From a checkpoint of a small image embedding model.
Model: 17.7M parameters, 48-pixel images, arch vit, activation gelu, layers 12, width 256.
Data: 22605 training examples, 55.5 epochs.
Rows from block 5 of a small image embedding model, named by matrix and row number. Rows with one number within an expert belong to one neuron, the router's apart. Each number is 128 + 32 x the weight over its row's rms, rounded and kept within 0 to 255. All counts start at 0.
After each expert's rows are labels from the 100 images, of 14976, where the router gives the expert most weight on average: "strongest on" is what is common among them. Only what is clearly more common there than usual is listed. The data: stained colorectal tissue patches (NCT-CRC-HE-100K). In brackets: how many of the 100.
# router: router (model.blocks.5.mlp.router.weight, 16x256, trained with AdamW), inputs 0-127
# up: expert up (model.blocks.5.mlp.up, 16x256x256), inputs 0-127
# down: expert down (model.blocks.5.mlp.down, 16x256x256, transposed), outputs 0-127

# expert 2
router.2 [113 110 181  97 125 157 142 161 136 102  94 136 107 184 111 182 170 149 169 125 114 139  97  73 128 163 124 148 109 133 171 165 134 122 165 117 149  48 124 147  92 120 203 113 142 131  81 134  76  99  95 110  98 140 137 140 121 119 126 119  84 102 182 106 115 128  61 168 139 111  95  84  97 194 210 152 150 120 129 121 141 157 202 109 152 171 163 141 199 142 158 101 109  84 138  69 152 100 116 116 187 165 106 169 173 142 134 107 179 111 155 153 142 127 141 175 158 194  69 136  69 144 166 157 122 139 112 153]
up.2 [ 81  96 104  90 136 110 108 166 130 134 147 128  86  58 136  63 106  88  82 116 199 153 205 155 113 184 105 111 108 137 150 143 149 149  74 172  91 127 116  84 163 165 128 114 104 102 135 176 191 125 159 154 103 186 103 137 185 171 129  79  77  99 169 190  93 163 108 108 149  96 147 139 116 131 155 132 154  96 127 135 151 185 108 166 123  92  82 139 172 155 147 119 116  84  80 156 138  95  78 106 109  85 128  96 125 120 149 140 157 143  64 148 127 166 158 121 128 169 140  99  95 121 136 147 104 126  97 169]
down.2 [124 167 133 139 145 190 150 108 139 118 121 141 160 108 138 157 167  72 127 113 144 114 223  88 178 134  94 119 104 105 156 115  86 156  88 132 134  86 110 146 143  78 139 141 136  91 118 143 131 164 112 144 127 149 119 125 110 110 167 154 156 148 104 175 192 174 132 133  86  91 129  94 161 130  74 147 127 140 160 110 117 172 169 147 176 123 117  77 149 121  92  81 144 144 141  74  98 103 134 153  90 182 187 169 141 152 124  97 102  93 139 164  54 145 102  75  87 158 180  95 104 106  82 130 160 120 122 101]
up.3 [119 150 170  85  70 166  93 160  96 144  85 126 128 149  87 132 162 165 143 170 120 122 171 167 111 151  88 154 159 145  20 114 136 189 110 152 129 101 156 107 172 105  83 225 153 123 189 140 151 172 128 124 163 156 106 140 128  70 162 113 172  98 146 193 125  80 104 150 125 126 158 114  62 127  69 125 115 107 126 131  97 126 165  93 155 163  95 160 116 124 151 126 134 117 143 129 154 109  58  84  79 126 112 166  86  59 133 131  67 120 103 140 137 174 119  86 102 118  75 158  94 167  96 131 125 176 137  87]
down.3 [128 135 159 165 165 158 132 105 151 179 131 144 131 158  76  95 137 117  50  75 143 138 145  73 155 121 141 153 141 102 108 101 176 124 148  92 133 135 147 162 116 112 114  89 157 118 120 114  82 179 151  90 112 110  83  93  72 174 130 161 195 103 131  98 186  88 203 147 106 129 153  85 136 136 129 149 134 112 134 123  69 121 142 173 112 157 140 189 119 126 153 191 175 129 144 111 158 168 122 161  85  87 149 160 149  82 110 128 131 165 136 168 166 169 107 139 111 116 135 132 142 131 141  93 144 165  96 166]
strongest on: tissue: smooth muscle (53)

# expert 9
router.9 [114  96  82 123 139  99 162 142 156  95 147 117  90  95 149  93 153 126 110 113 102  92 180 139 144 108 134 177 126 101 119  92 135  98 153 104 116 150  80 142 144 134 110 151 142 149 108 100 163  88 177 117 157 176 125  85 141 192 133 186 132 119 145 147 134 128 168 137 168 125 141 146 125  55 174 100 149 153 106 159 164  93 123 125 161 159 152 104  87 168 151 168 146 103  59  89  98 109 179 129 135 152 170 151  85 167 106 102 105 135 171  59 145 167  84 105 148 138 140 181 147  87 149 160 115  82 139 105]
up.2 [198 178 118 196 122 121 140 173  88 113 185 172 145  84 155 138 119  90 149 142 129 107  97 171  92 155 182 151 144 184  96 164 160  99 115 159 126 170 122 127 155 142  61 147  41  85 115 138  96 110 125 105 100 125 157  96 103 167  85 100 160 160  86 142 155 100 213 119 101 124 153 110 195  87 109 146 146 129 136 205  72 171 104 127 133 113  80  81 213 124 110 131 100 131 137 115 120  88 114 165 105 120  71 133  71 147 134 146 111 103 107 136  90 186 159  62 122 147 165 135 172 190 107 137 175 164 117 103]
down.2 [110 155 103 128 106 137 165 110 119  97 142 134 146 172 122 190  97 130 117 106 160 107 104  24 104 109 102 176 108 132  88 165 127 126  66 165 137 122 182 103 121 126 115 132 149 144 165 110 124 175  70 170 108 124 108 153 113  94 132 150 117  84 107  36 133 137 137 118 131 124 139 157 136 156 122  71 155 167  84 132 105 115 119 118  94 131 162 185 117 102 121 124 122 146 109 118 134 115 143 160 164 121 148 128 196 169 172 149 180 151 196 174 121 180 175 132 108 106 103  74  72 107 166 149 114 143 103 129]
up.3 [ 91 152 100 202 128 147 144 182  55  98 136 100 162 145 163  91 157 102 110 125 111 116 119 147 120 125 104 100 139 149 160 113 106 107 118  85 140 132  56 181 109 127 109 143 120 109 175 122 129 101 132  79 116 164 132 135 157 113 160 107  85 176 138  83 118 141  92 151 151 104 126 146  78 116 112 114 140  99 143 217 117 128 134 174  59 201 107 121 165  75 116 126 167 137 154  64 141 119 135 147 181 108 139 181 115 149 100  89 121 144 183 160 155 119  66 157 107 133 131  92 100 151 105 141  88  90 143 153]
down.3 [ 77 151 154  70 129 195  76 109  79 113 154 183  76 133 134 118 109  98 120 122 202 109 156 175 101 194 135 100 133 111  91 138 126 127 160 152 146 131  99 150 125 138 119  90  72  99 155 152 143  81 173 132 117 112 104 155 109 124 147 111 102 173 127 127 114  90  98 123 113 125 117 140 170  97 149  40 136 107 171 152 112 128 106  99 114  94 106 171 104 134 169 176 103 148 128 143 112 142 220  98  67  69 123 148 125 102 153 147 132 135 135  94 154 148 142 209 154 112  99  85 114 127 171 162  82 126 208 147]
strongest on: tissue: smooth muscle (71)

# expert 12
router.12 [ 84 118 110  96 163 111  88 125 160 164 160 100 122 163 101 133 113 135 155 122 113 190 172  93  86  84 155 145 145 154 160 151 159 130  78 109 104 153 125 161 130 128 144 122 132 126  77  96 143 100 112  99 112 167 126 114 126 102 178  76  96 115 121  73 190  92 105 144 152 191 154 162 127 140 136 157 162 183 184  81 162  75 165 182 159 168 101 154 110 167 116 171  92 135 148  70 120 111 111 130 104 155 136 170 140 160 107 140 147 132 118 169 124  90 145 128  94 113 167 129  96 124 112 160 158 137  86  80]
up.2 [179 114  80  70  85 183  89  97  95 158 138 137 146  80 154 142 157 103 160  77 137 166 169 108 175 101  86  86 138 121 130 165  87 111 153 112  51 173 156 160 129 139  85 138 117 147  85 120  81 134 114 136 108 123 118 162 131 102  71 144 161 174 158 162 137  94 123  67  70 165 137  98 103 141 143 103 132 172 146 221  73 107 137  89 130 137 164 177 140 129 144 129 129 166 138 115 114 153 121 127 106 144 175 147 187 119 110 110 127 114 142 139  83 145 137 140 152 175 108 119 166 114 159 109 167 158 175 132]
down.2 [153 105 130 178 109 114 108 145 102 162 127 122 177 187 139 114 132  81 161 182  93 158  85  97  84 144 223 114 137 190 100 114 108 135 150 165 151  77 119 137  91  82 105 152 120 139 178 158 143 186  82 107 159 161 154 150 120 171 153 168  81  96 168  97 166 135 131 112 159  96 110 140  85 112 162  96  90 102 142  73 138 146 102 131 104 163  94 119 140 166 148  87 131  85 104 108  66 111 104 101 123 107 110 140 112 139 111 104 144 101  97 138 117 100 109 157 139 176  83 117 145 179 160 149 129 145 195 138]
up.3 [125 160 112 133 171 145 127  94  88  72 145  88 140 152  94 133 142 126 135 134 130 149 212 120 137 114 102 147 142 110 199 188 104 108  90 112  73 167 152 118 124  76  84 158 140 137 183 123 171 127 104 119  83 134 167 125 127 148 106 202 169 159 163 114  78 126 163  56 170  86 135 106  73  88 103 101 144 101 124 106 128 144  90 197 146 127  84 126 159 108 162  91 126 185 149 141 132 133 118 122 124 107  86 134 159  71 155  86  97 116 134 117 138  74 102 149 178  50 107 160 145 127 127 112 133  67  92 135]
down.3 [129 161 161 140  90 149 186  99  91 130 134 104 129 124 153 158 143 139 111 123  83  92 111 104 162  95 175 166  77 131 147 107  83 158 207  98  37 187 115 122  61 109 111 125 107 125 117  89 155  75  95 103 147 101 101 159 130 145  91  41  73 101 208 131 150  68 133 122 163 107 146 141 132  94 159 112 118  99 171 138  81 147 131 172 101 128 164  90 144 112 133 118 159 157  78 160  86 161 157 129 102 152 210 130 146 149 130 144 178 106 115 198 172 123 148 126 122 110 156 108 190 133 145 118 116 140  76 161]
strongest on: tissue: smooth muscle (64); tissue: debris (32)

# expert 10
router.10 [136 120 114 114 142 177 145 212 106 113  59  67 117 130 148  70  99 127  52  91 111 158 117 110 130 129 195 119 118 167  92 163 191 121 148  75  67 114 158 109  67 125 128  88 121 176 113  87 179 143 122 120 166 114  98  80  90 152 139 136  99 154  76 105 112 119 124 111  62 118 102 106  70 101 149 132 106 111 148 144  64 116 185 106 137 101 156 128 124 153 155 143 128 112 129 129 120 140 118 122  83  87 122 160 123 108 126 172 164  94 104 166  97 125 120 132 159 143 176 143 191 124 146 123 106 170 159 154]
up.2 [112  94 101 130  96 126 190 125 231 123 127 103 131 152 165 162 135 157 142 103 173 108 111 103  83  93  95 123 149 176 115 101 137 135 165 132 138  85  84 112  98 174  91 154 163 134 168 110 204 145 171 126  71 102 173  83 125 107 174  90 153  74 113 175  94 150 193 171 122 138  96 146  79 149 141 124 120 123  98 145 101 116 110 110 134 159  89  80 156 166 142  89 203 108 155 130 187 106 130 172 116  78 181 172 194  89 184 121 132  78 112 159 147 143 149 134 139  81 157  94  99 156 106 126 141 136 137 131]
down.2 [ 86  87 175 137 108 125 135 151  96 143 138 146  98  90 114 149 177 133 113  94  95  98 181 153 173  95 146 159 118 172 106 142 213 113 199 151 170 151 146 115 153 125  94 133 124 123 116  72 102 212  99 101 158  74 143 144 172  96 103 122 114 154  83  77 153 137 143 120 126  87 148 149  70 136  75  86 153 158 122 188 128  68 141 120 149 135 187 129  99 102 120 137 127 127 143 161 128  84 121 145  90 112  80  74 160 140  98  91 186 126 112 151 184  44 161 135 115 214 255 127 122 128 112 126 152 154  71 191]
up.3 [ 91 107  94  71 141 110 136 102 103 109 174 117 144 126 111 128 167  77 174 134 139 125 133 158 124 149 120 186  95  85 111 142 147 158 145 153 154 104 101 101 117 241  40 147 129 120  83 130 129 129 143 142 100 102 186 136 163 110 143 111 144 154 163  80  55 110 139 159  81 110 121 108 130  88 108  85  92  87 120  77  52  91 116  84  82  80 153 113 134  95 117 125 106 163  83 103 186 140  83 137  89 180 145  99 111  60 106  90 172  62 129 140 152  82 136  96 104 116 128 119 136 125 102 106 119 116 163 140]
down.3 [144 149 133 176 175  92 110 130  96  91 141 146 156 126 110 164 125  94 101 155  92 108  99 163 156 129 137  89 147 118 128 114 151 141 129  60 116 162 187 187 193 154 142 116 111 129  88 130 157 131 130 133  96 111 211 154 146 121 105 111 107 157 165 157 147 106 161 115 149  92 114  73 200 153 146 105 168 138 134  74 108 144 139  98 159 128  60 119 116 158 119 143 157 107 174 170 157 171 125 143 112  96 126  95 134 154  91 152 124 153  92 103 165  62  68 131 113 157 158 184 100 194 118 152  93 158 129 130]
strongest on: tissue: mucus (98)

# expert 3
router.3 [137  87 168 172 145  91  86 126 140 138 149 149 171 103  89 130 145 122  67 191 152 143 120  93 109 115 128  56 166 183 162 102 132 120 113 103 109 113 112 160 125  63 131  85 107 152 165 112  99 137  71  87 101 127 145 134 159 115 103 185 120 131  88 123 148 131 120 159 186 115 147 134 181 107  85 140 117 161 119 133 125 187 159 162 128 108 114 127 103 110 133 131 154 119  92 145  97 111 192 131 145 195 117 133 111 110 176 112 123 130  89 179 118  90 130 132  89  94 101 154  77 156 126 148 179 160 137 123]
up.2 [150 112  78 202 140 101 149 108 167 118  63  78 129 141  62 208 169 102 117 190  93 130 185 129 118 107  75 137 170 118 139 156 137 146  95 138 126 140 157  95 117  75  72  88 129 133 136 133 118 145  97 106 129 130 120 146  97  58  91 146  62 141 150  99 148 101 187 123 117 119 127 111 121 111 107  66 146 161 126  86 128 100 119 150 151 179 190 109 196 129 181 151 166 104 169 143 150 171 166 127 189 150 111 141 137 178  74 116 176 114 109 117 159 144 103 183  94 113 174 159 131  91 139 121  92 158 124 153]
down.2 [ 96 135 113  41 103 134  64 135 168 136 133 122 111 129 168 100 163 130  83 130 166 107 173 184 168 148 157 118 106 121  97 107 114 103 132 149 137  76 113 127  92  98 105  87 146  95 236 136 145 190 109 129 112 150 109  59  99 151 125 177 107 181  74 136 118 108 139 105 153 122 122 163  22 123 134 172 159 116 147 119 117  91 118 137  58 170 117 129 108 148 143 112 107 122  54 153 160 166 108 153 175 123 141 116 130  74 106 150 115 117 130 136 104 110  96 126 118 123 133 144 143 148 141  73 143 141 108 102]
up.3 [ 99  93 154  81 142 133  29 113 107 157  37  99 157 178 135 129 122  91  94 106 204 161 186 142 183 180 101 101  90 153 128  97 152 106 204 111 104 123 174 125 167 109 127 124 115 129 138 167  83 101 149 104 132 126 139 121 111 126  56 201 171 158 115 132 123 145  73 154 127 141 128 134 113 101  61 123  95 123  77 137 118 125 113 169 148 181 119 134 170 161  59 140 139 100 170 136 144 120  71  73 131 115  96 149 163  80 133 129 125 162  87 162 117 120 133 160 108  57 124 150 154 187 116 163 142 113 156 183]
down.3 [135 118 158 164 150 112 187 127  86 100 121 145 123 139 137 106 128 145  92 105 149 124 199 146 138  96 166 110 166 159 147  97 183 125 131 141 124 121  71 142 134 101 139 108 126 148 160 132 116  64 137 108 159 149  95 141 105 162 183 164 100  87  77  72 147 180 189 127 151 169 182 128 140  98 174 134  99 127 136 103 140 103 120 111  47 142 193 112  94  91 106 153 116 121 162 149 147 135 138 173 143 117  95  98 131 135 106 137 176  98 172  67 124 112 166 124 116 125  97 152 215 106 194 136  88 112 136 168]
strongest on: tissue: debris (51)

# expert 15
router.15 [ 50 132 112  98 139 136 161  45 159  68 113 146 134 116 109 204 174 142 104  95 153 146 112  99 135 127  86 109 117 100 154  76 137  82  93 118 130 138  64 180 140 121  96 128 182  57 153 137 120 106  83 122 173 123  96  99 136 111 161 151 165 121 152 183  85 106 127 134 164  97  81 118 171 160 127  96 146 155 164  92 155 122 141  84 191  65 204  90 103  86  83 142 142 119 172 105 145 125 114 121 116 159 107 136 135  85  93  78  74 145 157 137 160 105 150 131 143 116 141 124 158 101  76 119 110 120  69 203]
up.2 [ 66 201 131 170 139 115 132 124  84 167 131 151 117 123 160  68  72 101 145 168 157 147 109 109 151 142 178 171 143 125 107 121 112 108  94 155 123 149  99 134 143 174 120  87 157 115  59 135 106 125 168  62 133 125 150 113 142 146 159 122 182 145 107  89 124 137 103 106 136 152  99  99 201 108 129 101 130 121 105 128 192 104 112 153 140  98 159 122 142 162 157 119 109 122 178 146 145 106 152 103 125 123  95 133 111  80 178 115  85  80 146 134 188 188 125 147 128 171 180 162  78 112 163 173  82 114 125 149]
down.2 [129 104  82 141 125 128 209 151 102 130 154 151  89 144 116 142 166 167 127 113  85 103 130  86 132 136 137 190 150  64 119 113 119 149 124 163  78 159 125  83 147 154 110 151 126 164 101  81 136 122 103  81 106 160 137 113  69 110  83 153 187  64 157  98 115 158 160 144 138 145  99 143 106 141 104 114  76  73 137 148  95  64 126 124 191 113 107 111 131 168 152 148  95 222 161 118 144 127 168 116  95 112 161 171 130 106 114  58 125  97 116 148 157  99 101 118 134 122 150 174 107  74 115  91  99 148 110 155]
up.3 [180  89 136 154 103 141 112 106 123  96 172 179 107 224 105 111 172 106 154 123 150 141  93 137 143 185  78 142 157 102 138 134 161 138 118  84 114 162 106  55 193 145  69 159 126 125 169 107 116 121  98 160 108 106 113 122 140 146 105 113 122 145 169 126 127 108 129 124 109 103 144  81 128  80 113 117 170 165 106 141 109 137 100 135 116 184 126 123 120  66 123 112 141 129 166  97 147 135 138 112 151  33 103 159 115 141 169 174  88  77 118 145 110 110 139 116 164 118  83  81 120  75 103 151  77 143 193 148]
down.3 [127 121 124 168  82  78 140 193 103  55 169 149 112 121 150 148 119 122 105 123 139  73 138 101 109  90 116 112 109 177 144 184 107 166  65 144 106 147 119  81 120 102 150 133  71 128 153 142  75 111 119 129 124 123 115 146 111  88 143  79 141 176 127 158  94 155 158 124 114 137 168 107 149 118 128 105 130 174 153 162 124 139  80 125 140  83  91 173 143 154  99 138 135 114 147  97 154  97 102 119  95 101  94  72 161  92  99 118 175 109  64 102 113  76 153 125 126 105 155 164  79 114 126  86 183 123 158 117]
strongest on: tissue: lymphocytes (100)

# expert 6
router.6 [100  96 164 133 103  42 174 126 138 115 124  97  58 126 156 121 139 126 127 126 135 130  80 163 182 103 126 158 123 136 143  70 155 143 149 143 168 133 119 141 132 121 124  70 120 165 124 127 116 203 148 136 198 150 132 128 190 133 139 109 104 154 182 110 128 110  86  98 169  84 116 135 130  99 153  98 176 113 108 116 115 117 128 118 150 153 117 110  94 110 105 199 113 163  87 187 128 117 152 159 137 179  79 175 124 136  73 124 178  90 168 181 133 119 124 110  94 126 169  86 136 114 132 146 169 114  99 142]
up.0 [128 123 106  81 133 107 105 164 165 143  89 148  94 107 170 100  72 105 140 104 150 116 199 152 112 154 123  73 120 125 123  54 156 138 164 196  88 149 119 193 118 142 103 144 154 128 170 152 132 198 131 105 206 130 192  66 113 115 116 118  84 157 143  81  64 146 131 129 107 144 135 166 113 106 101  96 146 139 139 133 145 137  60 147 181 186 129 165 143 142 185 146 131 143 137 136 124 173 100 165 131 108 153 147 113  85 111 147 104 143 115 158 106 124 110 116 139 141 167 190 121 121  98 131  96  94 126 131]
down.0 [169 127 159 117 129  77  51 159 141 123 160 142 113 134 104 156 110 109 158 120  89 110 124 136 153  77 122  96 113 152 119 137 124 170 114 140 145 116 205 114 211 138  95  98 152 129 185 161 157 158 117 163 160 180 105 115 137 101 118  86  98  94 132  98  91 107 155 101 142 148 182 145  45 119 125 128 183 178 101 132  68 141 119 151  87 133 210  82  97  82  70 187  95  89 167 113  98 142 154 160 169  87 169 118 142 137 103 113  93  91 145 162  99 149  79 139 116  79 165 136 151 120 132 176 158 115 165 222]
up.1 [ 94 138 109 145 117 152 103 217 149  83 165  90 143 143 124 200 139 168  98  88 127 118  81 126  94 149 154  70 163 124  85 139 124 120  94  65 121 127 103 106 144 134  66 196 129 119 154 103 154 153 141 119 130 138 139 147 127 182 116  92 122 105 125  85 157 174 217 173 103 135 152  93 144 123 130 171 117 109 184  97 157 133 178 104 109 145 132 113  59 147 190 170 156 147 138 124 132 118 147 128 123 133  91 125 185 112 138  97 108 204  94  80 128  64 137 162 130 171 101  68 107 155 127  96 135 155 122 107]
down.1 [121 147 164 126 141 111 119  90 104 165 116 133 147 151 147 111  92 136 155 121 111 154 115  94 157 137  99 121 159  98  65  97 163  95  90 107 116 158 141 201  99 139 119 122  94 136 137 147 126 142 112 148 128  72  95  92 114  72 107 198 105 137  89  51 139 146 134 135 131 186 114  98 114 191 108 163  87 110 156 128  50 147 122 120 131  95  53 173 141  62  92 151 117 150 117 109 114 135 171  98 163 102 141  83 120 116 150 138 122 107 133  90 115 182  93 117 101 113 101 111 124  16  93  61 139 118 113 129]
strongest on: tissue: tumour epithelium (74)

# expert 4
router.4 [113  97 157  96 117 102  44 136 157 170 163 169 131 117  80 137 158 148 121 135 154 103 109  94 147  84 165 113 194  97 121 154 163  97 153 109 142 136 119 172 127 104 160 156 126 109  73 169 137 130 119 136 121 114 101 128 133 165 152 147 159  70 122  98 139 141 108 156 131  75 127 140 176 166 158 111 116  89 118 124 130 154 104  89  96  92 143  88 138 148 155 155 179 135 148 111 136 136  93 125  86  83  61 108 101 147 153  91  82 130 146 151 124 123 166 134 118 121  92 137  95 103 200 147 100 132  85 149]
up.0 [146 168 159 162 128 115  96 133 131 102 146 173 147 127 155 173 107 149 118 139  94  70 150 117 153  88 140 141  79 120 118 166 139 127 114 113 166  75  97 109 213  85 105 163  52 141 150 144 103 141 125 165  83 162 150  71 135 191 108 149 105 149 103 115 104  92 112 135 132 119 134 134 146 119 157 119  50  92 112 153  74 119  94  86  98 122  85 200 146  87 112 167 127 176  97 130 142 133 118 124  96 130  81 140  68  99 142 128 110 104 138 170 113 115 124 178 111 144 108 136  94 106 113 141  56 152 132 160]
down.0 [106 102 158  89 185 156 147 100 104 107 162 102  98 183  89  78 134 159 141 128 150 160  95 119 128  61 130 108 111  85  78 142 171 126 137 139 134 177 109  86 144 158 144 150  86 115 142 154 116 138 115  99 183 128  70 111  94 116 132  87  97  67 176 113 114 217 138 110  41 133 178 106 128 139  91 145 136 104  88 120 147 115 173 118 149 130  71 132 130 185 125 171 150  97  84 148 132 102 145 113 133 118 170  83 141 132 150 155 176 135 118 129 128 122 133 121 133 109 160 118  53 156 103 149 205 110 176  64]
up.1 [136 198 165  95 122 122  63 139  73 127  81 177 148 159 135 124 112  84 154 135 150  64  90 132 137 152 131 166 150  81 169 155 129  45 150 123 107  96 107 114 112 150 155 168  89 181 131 138 133 184 114 121 141  59 151 189  84 134  90  86 132 158 136 130 179 164  60 127 133 153  80 136 172 119  87 140 102 146 126  96 186  96 134 162 142 162  77 112  95 120 109 104 136 148 103 163  95 139 130 132  77 160 111 128 138 128 150 158  71  86 137 116 162 117 128 113 141  71  80 144 120 155 122 143 133  39 158 132]
down.1 [160 127 145 154 151 138 235 116 145  99  75 158 128 174 154 162 170  45  72 142  92 127 170 100 128 132 138 132 118 164 104 127  87 125 110 120  96 131 123 106 155 102 143  71 120 125 150 159 140  82 120 161 117 146 136 124  98  78  51 141 165 168  69 135 144  87  64 115 196 153 107 159 101 139 109 114 151 171 120  60 128 134 122 126 146  53 149  93  58 118  79 101 115  94 129 137 105  84 114 103 105 103  59 154 132 104  29  91 125 170 151 138  63 192 125 160 135 136 156  72 111 130 187 170 102 158  79 135]
strongest on: tissue: lymphocytes (57); tissue: debris (37)